{
  "method": "simclr",
  "residual_init": "scaled_by_depth",
  "steps": 6700
}
Rows from block 2, named by matrix and row number. Each number is 128 + 32 x the weight over its row's rms, rounded and kept within 0 to 255. All counts start at 0. Numbers have three digits each. After the name is the row's rms in percent of the matrix's.
# convs0: reduce pointwise conv (model.blocks.2.convs.0.weight, 72x192x1x1), inputs 0-63
convs0.0 114:128128090099128112128162128128046174106098103128058110095075128167107128128045128128180032128092072074055128128139114116128128128128178098066128137093128128060159084128128081082082078086128128
convs0.1 105:180096081180128128128108128128128128128114155128134128128128175060128087136128094128128128128128154128128098128128067103128128128106171092197128133128176128133085128128060120168102128128164123
convs0.2 102:128128092128128150178128128128128038090064134128154078152206128068128085087128128128128128095128095128147142107128128128089157128128128113200143180056121086128063033128128154128185090104128128
convs0.3 098:128128059128128128078128054059128128079112128093128071128097128100128128157128111056128073175128103128128101128128149128078128128128078179066128119128128128100128112128128100128176040128128128
convs0.4 105:129123090128101107135128157165128128169118128109128099128088192092086128052128109128128128065103128128128153087128128055069173128158128105096183128083134128128128130091081086128128055128107159
convs0.5 097:128151156054128092128128128128107128167149161128128157086128094104128128128128128128128147128128185128128128110128128128159104136128128128209151081128084120151128128128128128128148106128128166
convs0.6 096:128128128128128070183128169128128114106083201128128128128128128128128112075128089128128206128128099128128058128128128128072123128128128128077128128128128098156135096150128128128128169128128055
convs0.7 098:128109128128128121126128128157128128128074156047097108128110128128096120045064128101128128128081090128159092098128128128128159186128128114128128172061191128108128054128128128095096128093128088
convs0.8 095:128117128115058072069128093128071065128128070093082197128078175097128128074079128128051123127193128128148128128128128128090108128099083128065146128158128128085128128074128157128128161098128128
convs0.9 112:128075083114177128128128128170194128192087179099128128109160128128128070099128109128128126095174164210159065171098154188148123128144128060128095128106128128097171092128128144128111128031160128
convs0.10 095:128183063103128090119128179128102128128128128116161128192128106128128128075103090132088113146144103128162112053078128128081128079134128094061128186128128089128128119128128152128169128184128107
convs0.11 102:128128073128128058093144128171128128192128192069128128056128086128085128117057072074141038070128074128128171093120128102086148128159128103105128128087114128128097068076105054051106128090091156
convs0.12 098:128128125128121128128128100128049128054128128120128163125128141122100128156128148128128128128096128060103128128128094085128109128080128128128096128101068128128075128128128128128128103086128108
convs0.13 098:173128162128094128128171137189128128128110128136128128128128128147128128059089128128128130128128099098164104172108181128073149162128072128128128128128128128128164099128128141128189128124119125
convs0.14 097:128090178144128055128098192128141128157109128128128128128128102128100113015128079128128128128128128072238051128128164128141128172128083099059128128128128128081197128128071135072128120104102128
convs0.15 091:128090108088128128128128128109128106075128128128128207069159128066097128128185128103128128069055128128128128093128087088128128087104153064128128128121128128128153149128128059128097128052128059
convs0.16 106:128128128139073104128090174128159128128128128193092128128099197128128102059076113128128212128203164122128103128128172128121115177059076185128128128189128128128128128128128128128128177128087128
convs0.17 096:105128128195187172128128128128128105129128218128168128128206219128167128174128033128128128143128184128099176143077128128156070128113128166128128021128128128128158080128128128128173152128128128
convs0.18 104:128128128128128032171128166151102172143128128128128178128128059100128093150128128128128134128128150140178114128084128128128161103128221078060128128128084128152074206099128183084061166128128161
convs0.19 097:096090112162032128118069128128204117112202128128133128128128141097128128128128128128128069128088128128128192128128089128128128110153051059097173181128108128128152176086118089128159128154097128
convs0.20 110:128128128128128128078128150124128128128128128128170068074128061128086131128098107128107136103128128128128108128035131136089108128128128128061128116128128128116138067184128128087176128119128067
convs0.21 110:108112105044128128066144147128128166106128194127092128112128105175135143069079128107170077128128107086188128128099128128072095128128128128067128158120128095077028078111116121084128073072128128
convs0.22 103:087111097132128128128082173128098128128185141103128136094128170109128164183128128128128128074086082128095232100128075043128162128128128058128178192109093144128178160128128093128128128092128095
convs0.23 109:128128128128089171099065129128129128051128128128128155128175171128128188073098105128091128091114122037128097100096133086128064128079080118128128128128101120128187108109128128083185128128077118
convs0.24 108:151070128095128096055099205128113218097128128128113069128064128124128128128070128128111184128085078128128128128128128138072128146114128128128128128128192135112128099128206128128128184128128117
convs0.25 106:128095064091095096128081128077104128128128128107128111128128091100087128148090088076128128136131128075128127065060084099092080128091128081128128128090128100144128128128086120176128012094097087
convs0.26 101:128128128128087091128128049167128088071128128128128114128108128128128098077128112174113098128128028066128129128131128087128128128128128128128078128128078128128128043128128178157128128128128088
convs0.27 100:128131128059125128128128160254128128128097078128128169180128128160128072128128192208128128175128084128128147088128128128145159128128128128128128253128216128128180128128149128093062128128128128
convs0.28 096:128099065095128128088075144085128128128128173075125128144092110128128153065128097110137098057065128102128164128159128090128094052155128128081154235079128128124116074128069096091122103128111148
convs0.29 106:093128128178089191091097128128194096128128093112128128101067149203175189128137134169109128128128128128128199128183128155128128158128108128182128128128146128164175122068128128128173128184088182
convs0.30 097:082128128092162083128128128128128141128128128042128128078073136084079128128214128104128128128128128128207173128074089118128168128133160048128128168056145125128145128128089052128128039082128128
convs0.31 101:112119162128111178147128083128128101128128128089210076128209088077128128128160128128128110080084111128128216128204095106128128128128128128128201146076128160128173169128128128128187128082065128
convs0.32 109:157199128145104128203128128128128128128128128128128128128128074089128114088128128194128128092107168128170174104128128128128128128128128128061149176154128114087139128188128128128073102128128081
convs0.33 095:184128166128103128136090128128065069059128128096081128128128128128050128079088107128128128128094128103191128128082161128099062128162128091128128107117128093099105067082091128102128128117077128
convs0.34 096:128083084190178094064128128128128135153101104109099169128043128128128063128144146128128117128128133222128128091092107128151193128182170078128098128128224128108193085126128128145076128082200128
convs0.35 101:128085128128179128128128088129128128128124155066128113128128082077078057175128128063128128102128128128128128128082125128128168128128169077128128182093138128106165128168104065128142053062128128
convs0.36 104:128163186128128128189161086186128090128128128128128089147128086093173128128128133063220128088128152128128128128135177128128128128128128128053128248166124128128128128128163134128128138103128128
convs0.37 103:074070039101128072072128141142052182128128100060128128096058020099128129070128088108128115088128128128128128102088098128128137042128105128100128128067128128104102126146150073106128128128128128
convs0.38 097:128128148128128128128098168128128128128121066128128128094156128155128079128097164128078128172200151142128128153128128128206124090128145128128125128128128125128200128097128186128128128128128113
convs0.39 084:128128074128128128128095144086128128128185143128128128076128017128128128128132083128108051074128128157128128128128097128128128061154128054128128134128176128128128145128128128128128128178128128
convs0.40 103:128152076128089128128064100169148127128182128128128128128166128128143194103128075128101128128098128085128100127128128128128102158154073182101188154074134128167181128078128120161110128192112162
convs0.41 101:128128039128131092128182128176128128128128128128097107128128128119182128167163189128128128128128184128166149128128080128128128128128200128128146185100199128128128128128104128163066076051128126
convs0.42 094:128128128128100128128128128128088086179087128128043128128050080128128128128128128128063110128128034128152165106128089128128128128128128128128128082128086128113128128083121142128060128128065199
convs0.43 090:128080113128128176128128141128045147118128160090128110128128128128111128120128128042128098128056094075063160128114128086138128128128128127128113185061109081137059112128058061144117128087128128
convs0.44 098:083111128079128114086128128018058218128108109110128128116127100128128165119128086059102128100125128070128156128128128128128128014097117128098102128128128128081048128128128128039140121128128128
convs0.45 102:128128128185147195157182128163135078084128128128177103128163110128213165128167128128128138128128096128094067128128128128128128060128128128078128128108128228128155128153185128128177178089128085
convs0.46 097:076078128128128082159128128128078128107158143128128216128154128128128174140128087128099099097128156128112128162128095128176100031082128128160115194200128128128125128128085186128128196128128155
convs0.47 102:128128128184114168128128075128119116128079187128128112153089144130137128128071128176128112128128073128110128128203156109103128128128128128128128128128160128130164107128143032128229059128107188
convs0.48 102:128128128180116128132072128118166128145128128128128162103128225128128128128128159183092128091193128128128128128128128128128142128128128128202128150128128128128192210128142128128176128127128128
convs0.49 088:204128128094128108128101195128090128103128113210165128128135084195149128128128092128081135128063128128166128128093175128128147094128073150069128233151191128128170128128128112128128128128115101
convs0.50 093:128128179125060128155090186128128077158128186128186128118156128128128062093128128128128128128080128128128128062128128128185128128128128130081128144116128128128128055128128144128128128128128077
convs0.51 099:128159128086067128128127128128070128126100059128057128128055128176096128102115128128105178181125096128192128095128128128128128128105128083128065128157207107128128128128128191078128091128043128
convs0.52 106:128128110128128155054128096128165128128097128128128087067068128128213160065066107099128128082128086079059107194128128128091128101127112128038103128128097159069116063094128128059128128090092128
convs0.53 097:065163128192163128128123016063128128128128111075091128128072159147185128128162148169128128128176128128112139144128128166128147128128131175128128122140188200128252128140130071128087106090128101
convs0.54 092:081128128128107128092106071128125128128128128128085128109058172128071101128128128128128113099063056089128128111128115128128107128140128108128085164102081128107067064128128128128128071110101092
convs0.55 105:128114128181087060128128128209154072128067128173095116128128128128128128133090100128128094102128100056054128117128128119129128128128128081128128128128100089062128069128107128128102153087128128
convs0.56 106:128097114128145128119139128088128128128071240096120153098128118128128128128070128128128133055101128128128128149108085099113161128157128113128128128054042128059193080173114069069101121051128128
convs0.57 100:093128128128128140181092140181070072128128128123182128128214172128128128188164086198116128145128085128128128128128128128167128128079100095175128153095128128184128171176128128128128170127128128
convs0.58 094:115142165128128072079181128088099128128128102087122094128080111128064144115117128033182122128144146128105128128128128128083128165128171128128128128128128128144112128060105095071128096128087192
convs0.59 098:128201128128104088128128128180128106128141128195128072184128145103157128128128097144140053128128089091167128128128175128128105128128128128128128180128079128098128087069128128128122169204054192
convs0.60 097:128141166189085094209128146072128082128128153128128128176081128100115083128128064128128116128128128128183108128128128128128101065124090128128114128165128128094096128066101160128081128128128128
convs0.61 096:128128128198119128128192128079128190128128102128128128105128128128116086153128112073108128176128128128128128159099084128128082058113161118128128128128128128128079096128070128110133128128128128
convs0.62 101:089111128164185175105128123064128221128128128132151118110128128144128193128128128128186128166128175128102128200119128165118103128128209128166088045128128197128084099128128128128168146183138084
convs0.63 099:097128128128128128103143128027108139128093086083128128128074140176128128081128073177127154128158128128128128175128158162128128128128052167128128128163128128128190128096128128072128181153128128
convs0.64 102:128128092128128035083128128094095175128128100128077156128163103161128150166073128128128187140128128164128128128128128128128128081128128128128160177128193128131128128059076128128019128128128191
convs0.65 100:128056136165128025102160128196128128128128183124128087128128176128181091128096128128128128182166155128128047128128128177128139168128128128128088150128175116128128128081128164128053128087171101
convs0.66 104:128199128128048116136128065054192071128213146141128183128122128128139169132128159128167171072094185148194125128128096069128128128128106127128137128136091109128079164095128128102110159128128178
convs0.67 085:135128156051091128128086189155128128128075181128093108062063128128103121117128128139128124128128128128195128128128128128199128128128115059128128128128131128098128128128124128128128051117128133
convs0.68 102:128085100128128128128128128128171128107066218070128069128181128128083128168075128072080128128082078073170096091103101130074140078128128115075128142074182128128128128128073099128128128090139078
convs0.69 102:128128128128128095041128128128128128128066128094128128128084085128066128128069078128165128128128128128193074104128128128075128100107128128068128128128128128128128081128120128084100171090128128
convs0.70 090:044070080128128128086128128128092123132118128128128128095088128175173155170128065128128128128128128109125185128128042128128074193104091128128128128128128128128083128128128128054128128128119114
convs0.71 102:128128128128085128037128087128128128081128128114070128128128181128128128105089128190144128128128128058144128128117179128128085128128128128128064128128066120052179085128128128128128128074078128