Weights of a small self-supervised image encoder: widths [192, 288, 432].
Rows from block 3 of a small self-supervised image encoder, named by matrix and row number. Rows with one number belong to one channel. Each number is 500 + 50 x the weight over its row's rms, rounded and kept within 0 to 999. All counts start at 0. Numbers have three digits each. After the name is the row's rms in percent of the matrix's.
Before each channel's rows are labels from the 100 images, of 14848, where the channel reaches its highest value: "place" is the part of the image that holds the peak. Only what is clearly more common there than usual is listed. The data: photos of plants, animals and fungi (iNaturalist).
# convs1: 3x3 conv (model.blocks.3.convs.1.weight, 72x72x3x3, each kernel summed), inputs 0-71
# convs2: expand pointwise conv (model.blocks.3.convs.2.weight, 288x72x1x1, transposed), outputs 0-143

place: top left; top centre
convs1.43 093:522502526539576462565626504496556494537501494584581390549482538438550528449489429475502540478465542435583525542459508505488462413537513582507484612490477507532556510448523509580464558535531519373516523551487507576456
convs2.43 102:500602425537500500500500500500500500500500500457575500500526500579500500500500500479479445500421481500563579418546576426500500500500430543500500561534500500436574416500500390500500424500500500500396481573524500448419441451500573500454500500462500500536447440500500637500500500469500500500432500568436463500457460500500500540500508500448502533500500549500537441500500500567500400626425500677548552500511500500500500630438453500500500

place: centre
convs1.52 072:559535439486427450427411424474532460461541487524450490515494491522470496465505460540431576472491576559492470466484539571543472436465460524504552464408630349440532509490433492550472481551497439415463513501457447552473
convs2.52 092:627574520500500443460608500500500500500540542568500500546567500416500587500512579500500500500565575500500429583500500567500590586591500403500480554540460500511500507500500514500459500500500441500634556500433500668647500541500500500500500599454491500486500500500500500500585500622522500500541560500570500500500500465500500612408500582604500500500500500468403500500622500500500500500567500500589441500456522449500544500500500595552558

place: bottom right
convs1.56 078:445500427575529503421484488510468440459482562409490461502541525553516515518422493446502389462508547427472555418529574563500462509494484478466448499506512434550503503379428449423462371438520477467527592437485500526536
convs2.56 095:500500582411500467500521615468586500500468500500500500500500446491500500435500500612500500384500479500454606500500500559500500500561500500500500500551500711500458500500466416500512500500500575500500500473548500452603430438441519500624622548500500602500472500500500500430500500571500441500500530500500570535422500500547500543530568500576557571409500500500500500500500500500534645594543604468570500500500500500500506473500500500517500

place: top left
convs1.49 077:486497507443432459500440491538584563496536534475480465550533524408591458509467461470494467444455555397469501454458420440434446535390489494523501338449464559514505502426488502523482545619486463507447492500500444470448
convs2.49 103:500500504500500500500515536516500500479500500477474500500437500500500572558500587500462500500500610500571500500500500500403500454500607549542500575500510661456430505402500457500530477500597667426500500577424500387500500453500463443500534466532519500451500500500500446610549421463485479500543456500450500500500471453500500538500500500500430500505501468500500500500500500500551500500500500500404500542658500541500552500500500449539557

place: bottom centre
convs1.59 085:579544515515509463462480470478462412506468506447506464457524449545488519448403554507436394469486540448497520459502433561511515540476550524554467403468562455548601525421428378506509485470476494444583526494530427492379
convs2.59 088:423582500500589451500528500521500507500500500428459427395500500500609500500500541500604511500500455530500500500500500437462439578419500500500508500443431450612418500460500509500636373557500519500539574522564438500427500500500475567500394500552546500580500455500403500500500456500500431500500500615451500411500461500500522500500500552500500646500500600500558500444500563500500500472496519500377500500500500500447612500500453506500500

place: top centre
convs1.22 074:533394480514497415437453467460407494541477526512459572495424463529408532460486426577445453504405562591486553547513511521594458549462477494443547481485478481466456534560494496502562514448433515531506538364459450459531
convs2.22 090:500530465500500500437538459374458500500500500552572500602500509450542500489500500610500500570500452500525573500500488500564500567423500500369500524500572500466542422500500500531487389500500384500525500500500627500500500500458500500618500500500452554462433576593500532570500500500500505500449570480439500530328460416480500567433381399625500500500711500500500537500500423550440444500434587500563500508500500500615500500500500449500611

place: top right; top left
convs1.71 131:493515544575494551491551539540544529538567562454535344532516539452513535491526446412490538483536522506562476412497513488488542500519523554534392567451536526457507485457532535537443535495549527380515504506519409602614
convs2.71 122:500565456500439470499500458500483452547566460598500500532440457500578500437534531500427500500384515458554594410500500500500500434397466574581431525522429463500568442551398500462500425407546500446468420430500500500517397500500410377500456370468501427500435500547532540500500390392500460528480500466487500500500500500493462445433451427500500570524500608428500454483500400500500603500443432500523436475565485554522565554442422500463503

place: bottom left
convs1.45 130:606555604512413494469435538411572451484573477460507435523492532516519534534522512498443463471563486485443501378543395460486519478545484566422398483538543530536564487523458506458548499532523470516536487398526564553447
convs2.45 088:500440500534500500544500500500439525419500500500583500441538552500500500500479500449500405500591500500500455553396368518433558500500500500484500434399460500500404500500557530522500495575500526518488467493500426500500618594404500554500419458538590500536500416500533430584500607500416500500500500500612500487500415500500500500500500630453500467564500406610500500440425582469637500500500500545500541500503500464404500415500500500500500

place: bottom left
convs1.68 107:430564517488439498460453387517594525467508500536540475556521523445569452583449477441506452511483535538478572467465509441503516464450448450371514509436532382447537517462545387498419490493429435434491561474512505484519
convs2.68 098:500617653466446500610500465453500559548500451500480573517673500469500445422538584597553500478500427511462566500500500500500500554492500500354452437547464500467556500500500500462395598500500581500500540586500500534500462500500500500488532612555480396500500500433445448500500525500433500500591500575571500464550500468461575500479500500500500500557500533411573557512500565572500500601500500439500500500489602533534500480561611626500500

place: bottom centre
convs1.48 098:428571520508527448498369497477588532506588469514510376535478510456561509556447448412502513470574515459481464525544559472521526479456490439465567441593450484492540483514473513479447580562509463507547559484577438496612
convs2.48 104:500450578500566500500500575500500515447602461500547500500541500500500546548468485500534498500552443500500421547500500560500526458472500500369551500459500455424388443485500445463500452720394500530500530579462472500500500500474500672386419500500500651500569520500550422456500649508500500500473500507500500500526545587598500500479500500500590409554500500539500500500573554559500418500500440500500552500472500500500500387534450500500500

place: bottom left
convs1.11 064:575500434496505413526490520534494474569528472503461426558567531442572417408467495478480476518487541550522477482531553425491549426401478451421414560533533524503513517504481389499541448592462460532546510532617571480547
convs2.11 088:627500500500476406500500500500533500500500500500500500452500382500544500562500602500500500532564519500500469577536500610500500500500534428585500500500613500500517500500500601500500500500500500500500547661429500500500500500656499500500500500556499579500500500585425500380500448500389438500500500438500500455500425500500544585413511500500500465500500500434410500500373500500500500500500492536349500500454593412500544500500500500500548

place: middle right
convs1.17 092:454528459524512447461432456483435511529579467514497480436543556497490563503515450475475531445526479492499444590485628572535542451457523559427497560497492498538452455580477500550457471553463388601558357516522513492429
convs2.17 088:500500500500500592500536500458523500500500500500500500500500500500370500500500500500500500437500500500500500616555583500391500583590351500414500366546500500500544559500500445500500500500500302500500570582576500459517500575601694526500500536423454500450575580406416578409500500528550545500511436500500500500574487663500500500540635500500500500500569500500500500500500500500500541397665500500450500500436500597503520527475500500500500

place: centre
convs1.10 072:515582394539485518497463436481521450569538527494403491545498419503483421520459444421433587468477568419403449572480503559493566487447459462413555525558518425471554546403474497532512522458493453518450492435505487519465
convs2.10 101:567587538500546500500413459445461554581500500510500500590500626511511544500565445440500500500500391642557462500500500489567500541500500474500618452500500509500609500500616500500500500500449500500589500500480500566571500555460500500520500553619500500454500553449500493500548500539562500500500500591500542500500500500500555656572500525543513500618587500566533556500578536413500363500500500500500548500500500500500551500500500557538410

place: centre
convs1.53 094:480588475488411514401465517406477364467534452487502436563508465488490451508452467398491590429568456471501475527446597578461554442457519511499539500496493471512468472481381462493458507469468438522523461496579423491495
convs2.53 091:500417500500500500616591500525377500577500538500500585500585500618500407630500446500559570500538500574500500500411645556561500500500500500408500500500643500500500428500500500500573647500500500500500394430500500500536505605551500547563500500522500500543573500500500500500500577583500500544535461506500500500500500500649500576624459500500500500500505500524459570500500515632500500500567605564500500500531515552500627400500443549500500

place: top left
convs1.34 121:519566506563430559423435593449559386440536520526423446504509584565457517513489469496438474402578444471462517488553403460532538492497502514455524466552522487501540603480466452430523516485548462523463509421562456527426
convs2.34 102:500455500500439393546567501575500523500500500500500500421470500500500431500500500500500500500500500584567388582500500500500500455569500544456500436500543434614475551500500500500500500500500424500484500410584500500453561500500500538556500500500471500448500500500500500568500566612500500447569500557500555435420417500574423500557562678500500500500500500500480459601390500529500590394575372419500570561464500500455596500442500436500471

place: bottom right
convs1.33 129:531494508487492494501426492458506562479544544398489448484508567521490597586505508465502450477522537527520473371521491522479540439464619567481412472513501556552528518569477471413501596570648514520518549542517527456551
convs2.33 096:551427500500500500410437500500524465438437500434607500431470575500540414421500500449500500500500500500565446560500500497500500448513500500500500445624548500500500520500500383428500500500451500543446536500500500450500500371498500500500611500500383512500500409493485472431500500500551428503500500508500408434500500500419526419500563582500500404500419500541469500443380540469638536379500500500500500500411462500500451500441500448456458

place: top centre
convs1.20 087:518479513439537459527562506460427549542583495475485401541507412487574565490540443457536437450452490479477463438559539522478490453501487590522429465455422526559536489570476466530460572506503455382651503530547454512533
convs2.20 095:500529500500500500500500433500500500497442397500455500500544500500500406440560500439500429500410500410500479419500397653500500531500500549547467657500547500482618500500459494500500500500500555500500500445455422578500500559500500366500500500500500447500500407443389520500500448444500500500500500436563500414500454500374572393500500500500432437386500500500430506460500450500425500611500500447500551500571442384500373546500623514500500

place: middle left
convs1.70 117:585488401483479539532459477450486481583565511490622464420495499543493575568449529490564486470475512514457479490460449544417509376522445534476499468468453508482478546407505518494531539516605469507358501530458438462557
convs2.70 094:440500500500500500431500500500549415587547500442500500432415500412437386632421469500500565536500545578500500500500478405500500500534500500500500500537500553401454468595500500402500500500355423500577500564574500500445610500621576537457571500427500500438500500500386500500500412600558500635400500553559398500557500500500500496526550500500500500500553500500500421500500500500529500458500558575500500500500556534500570544472506370500589

place: centre
convs1.12 081:495474411509529514486425555597457396561512501480486476467520413510497476490447497507535475571586564592523500555481543596475557485440460480501570470477515404426456520495466508528447548446444389566472439500470407466467
convs2.12 094:518500500485500500583500500500446500560570607500544440462435431548438448595500500500500651475500500536500500500505537575500481500554500500537500500568576500582500578539500476500627500500500500387500582542500582441500500507500500500500500500500500549500559500500500599467553500594500562586533500500485500544500500500532622538500593500552516586582500575556592500500466535500443500500500500500431500593500500500544500500500549440500500

place: bottom left
convs1.16 088:571491515447477483479489412474540480501551490433536504498462506474527535488447495468490419525446549676461500500509566468539423459532572512427523410484493547446467502613527430501512479579515491629607504497547516501475
convs2.16 095:500500595500473500500446500577500500500548500369589500500500500415500536500500500500500500536483445500544500517394395500380622522500500500419500500500543500500500500500551500500500559510500500500413510500457533488386500460500500500500500500500591500500404500438500546472500500500469500500428500389500500500500448391437472500432519500325425500500480500599538543500386709522656479500464500428367500568476500500500445500422500493500500

place: top right
convs1.44 092:495490440427448479425447351578503517422466442500435488498502448480524366496523497483475426486540454456533511523478486456490536507438504526461393483413552426449530525474468512482475488517388476464396442504463448474534
convs2.44 089:500500500500500500500447440500500500461500500429470500500500432574500351500500546495436546442500500402500500633648631560500500500500543500500500574467500500399450500424500593500500544444500632643500570500500599592440441582500405500500500500580500438500500500500500617544500500500500544434583420602559567434500500560500534500500500482500586560393500500500579500600546466500500500554500403484500500500570500500500500500500500570500500

place: centre
convs1.57 078:461482492459470589470507485430474443520573456454497547438519487521521507540428428552552417379488516498569432545454528639466421571492467459491554443512438445522543517522546467510487493501447460515620495479566469461421
convs2.57 089:500583561500500500500380500569500500500550500500500574593500458477500568475500500460500628461500554500500557500500500482452439465476477413500500426500500500389500562500500459500617500500500500490457451613500571449545519634662550500500532500575565580563559500440483542500500500500473599500500436611500412643500500466500500546581500500500551471435462500500573500500540500485500500500500500500366500500535500588500467500500500500500455

place: centre
convs1.9 093:474525456589473512394500500576527485470531529510461433534462459473429590509411473445524512473495551490562502526430438577524486433492381503432572496434444491431443554389453437528495414457500469503446523477492454564495
convs2.9 094:540500589523500500500432432575500400500605617428563464500486518500500500500425442500500500485500546500500500500500454434524466528409460535464500500601641500571555536547575433581562500500623500472500484566517448475494500500500500441500471550628435532548500559500500646530426500500500500564535500413505527500500516419500500500500450473500500546500500460500486709424500500500551500466500500548500674613500500500500552500427500562500436