config = dict(
    arch='resnet_bottleneck',
    horizontal_flip=True,
    method='simclr',
    depths=[2, 4, 2],
    stem='deep',
    avg_pool_shortcut=True,
    widths=[192, 288, 432],
    projector_out=128,
    projector_hidden_layers=2,
    init='torch_default',
    precondition_frequency=16,
    max_precond_dim=512,
    one_sided=True,
    epochs=11.0,
)
Rows from block 4 of a small self-supervised image encoder, named by matrix and row number. Rows with one number belong to one channel. Each number is 500 + 40 x the weight over its row's rms, rounded and kept within 0 to 999. All counts start at 0. Numbers have three digits each.
After each channel's rows are labels from the 100 images, of 14848, where the channel reaches its highest value: "patch colour" is the nearest of a few named colours to the mean colour under the peak. Only what is clearly more common there than usual is listed. The data: photos of plants, animals and fungi (iNaturalist). In brackets: how many of the 100, against the usual share in percent.
# convs1: 3x3 conv (model.blocks.4.convs.1.weight, 72x72x3x3, each kernel summed), inputs 0-71
# convs2: expand pointwise conv (model.blocks.4.convs.2.weight, 288x72x1x1, transposed), outputs 0-95

convs1.22:566493536432504482495461533538497508592455450483489476441520445473525478549450486543463505500455504531505490489497471514498407531484480562574538440423555436484538524469474451561476495525507468495460434448562500541529
convs2.22:500500443500500587468436500500500560500500500500500500500500477500500443500494500500500500500500500500418500482500500589500500500500410500500506500471571500615500500451500569394500568500500445500500584500402500500500572500500533574500500500500547602500500573500440500500500500500500517451
patch colour: brown (52 vs 24.3)

convs1.29:524488518500510574426503530529492498526466559430518486479483500473485496553467532540528523562447487530586520489476445463508492521464496505454619422451534479473480462456458557518514464456523483551554451469416488493542
convs2.29:500518500562508500500506473466500487549500500500500437552500486500587500462500500500500500500500500500457417494500420556596500460425500500525500603443475457467571488535475500534445434500500500524486500403411459588500528543617404539553449443438500423500539500500500490500500487422472520500
patch colour: brown (52 vs 24.3); black (28 vs 3.5)

convs1.59:504489487469473511457539525481492470482485540490415468458460540426487556571518502504425453568513488511523495466463457403499531505457464459554548425513498506464416511479484537487525495449505510537543486559448456468413
convs2.59:500456500500577454542500500500546500518500493530500581464451500463463456455500486591500500500500500500558500500563482500500638500500500500535500500500500500500540457490500438500467399500500500406500490554500500500500500500489500500487489444500500500500570530663528514567468500500472500491
patch colour: brown (56 vs 24.3); black (28 vs 3.5)

convs1.48:515510510438527482471529474512555498523393518427496438518553434472559537463523513514443485510479475497545489499458514526518447484507553506480502531447507502467429454451377511512541485526489494513538377514467506507473
convs2.48:535406500500441526500500421500520500440500500418500536480500500500526550466495500500500472537500469471500500515500500554461500469500500424451567477500500500500451434475500500500500500561464514584456500500500500500500500500464500563568566537500500513500500459500488390427500613500445500566
patch colour: brown (51 vs 24.3); black (25 vs 3.5)

convs1.67:500457431523465515468564577478474528479506490567519491452492473424391450501463500484486466519495468540466477444499519577602551473517523504500576484560455482482456501482471476437464496504462468495518532451489431521504
convs2.67:500500468500481500500500403500442500500500550566561527533525442500541500471500500500515500530500437505500500500500526500500573615342455490461457500500500500500500448500500451500500500500521459500437520422500519578541500500492500543546500500539500500500500500500500606500500500500500500500
patch colour: white (31 vs 5.7)

convs1.66:592567504460522500492477535517554491455512480472524509482518562472488378539498486471551467517461526452551473509495464453503507533492547424458497414463503410481526502502558524449513594474514496488525471444467526481524
convs2.66:440500500500500540500549488614432522500500408500500500500438542500500602500620521500500500526500500500500500500556494420469418500500480533453500551469452500500500478500500500500576457500500500500500500539582500500438561500500464500530466500500465458500572500491500445583500500500500500500
patch colour: brown (57 vs 24.3)

convs1.54:567468596519537520477538576510545563518466534539527503524536552442513509553530483489480479561486456500555496437542503509560397487499532528534518459569557482542545494473515489497517480504563466547520466461484542521573
convs2.54:500500500549453500500500582500500500500500500500456536500583554500500424463500540446566467404500420555500457510440466500560541510500500500474526500500500500500500543428500410404500500500500518500500500500468447500431500431471546508500536500500500500545581500492422500500574500561568500500
patch colour: brown (49 vs 24.3); black (38 vs 3.5)

convs1.42:376514498513573481481419514446522518457503470474483500493537470437509489414452441499516507430418502525484507514506456569474404514480480455437493466450534475512492501556422531511521493488484528494470553523520483513493
convs2.42:474560558472500469414500500500430545500500500555465500538470487500591447508569500500500500445544557421480500500500500427431591500500500500500526482520500500500500500500500466476554453500485535489500500549395552500500473500500500500504496500585535500608462429464500539430500561500500500500
patch colour: pink (32 vs 10.2)

convs1.31:502441489422539469485468503585577522575466524464498500479486465475467438462517488526472535456426481529482508464502442502427456502469481551518456475493523491501602491493496512489510513476497566425510509410500513551420
convs2.31:500548557500491500435500464500500488546456500560500500500510590500454500500614546500445592475500500500556461500500500500500430465500500500500548603500580556528495557500639447500500473568500500500511419500500500563550500496491500546500575500500547533500540500489500500500500500519500541432
patch colour: brown (54 vs 24.3)

convs1.4:482504492544496514520514491548454510573423522505553447488471494477511520537575555540456462476552489497496522419482545475509375477506412545462534496479452551482437512495453517561516555531472521451527478542484491442484
convs2.4:445500486544551500532567472500500500440500533500471535500466500455460525473500410525581452500500500490500500587590500401437554570500500491500585444463418467500468501461500500473500495574500500575500628580500458500461395500484500500500500489500460500540447467460467500500500500432460474500
patch colour: black (36 vs 3.5)

convs1.64:490384528497519485522501581464516543459515509542470501454489541476495502438499463468459473510515513508436440494495516558456576495523436479518506506533515486493507470596530437560500466490512510539378527460457569502484
convs2.64:443463500500500500436500517500500658500533561500464500493500500460500582500462500500402500500543500524500500500441500500537457500456500500465530532500500548500463457467500500548500430480500477414500511500500500500552500438439545457506447500500550500549516500451535500486500426500402537466
patch colour: white (29 vs 5.7)

convs1.3:456500455439513426474456489492491524484478498430468499506522436438435460500491452485481525397482470549487520464513399475502500528500462510492491433391460476485487506491418472518550538511482520420506500454519494510439
convs2.3:574500500448500500500568581500500500436500500573500487545581533500500527500500500500500520500605531500509558548518500597477518500500512500500500500500500575546424500534500500537462469544500500484537500500439527554500500552500500610500500626437469500490440549500500433500500581500500500500
patch colour: pink (36 vs 10.2)

convs1.11:476540511512471480537529501504468487425536543521466459453584486443513474465497464486448501451480482444476407535489465487506488511441456487509513437514533428503508519461519542513500471431518470528548440376561526521568
convs2.11:500500500500500501520500500500392581522500439542558546561500459500500500500569437500500500471463500500500500529424500500472500512500500568500564443500474535500529367500536500453500500500500590509449452500500500500462500646474500500575500500463500500626500500500500539559500500500488552500
patch colour: black (27 vs 3.5)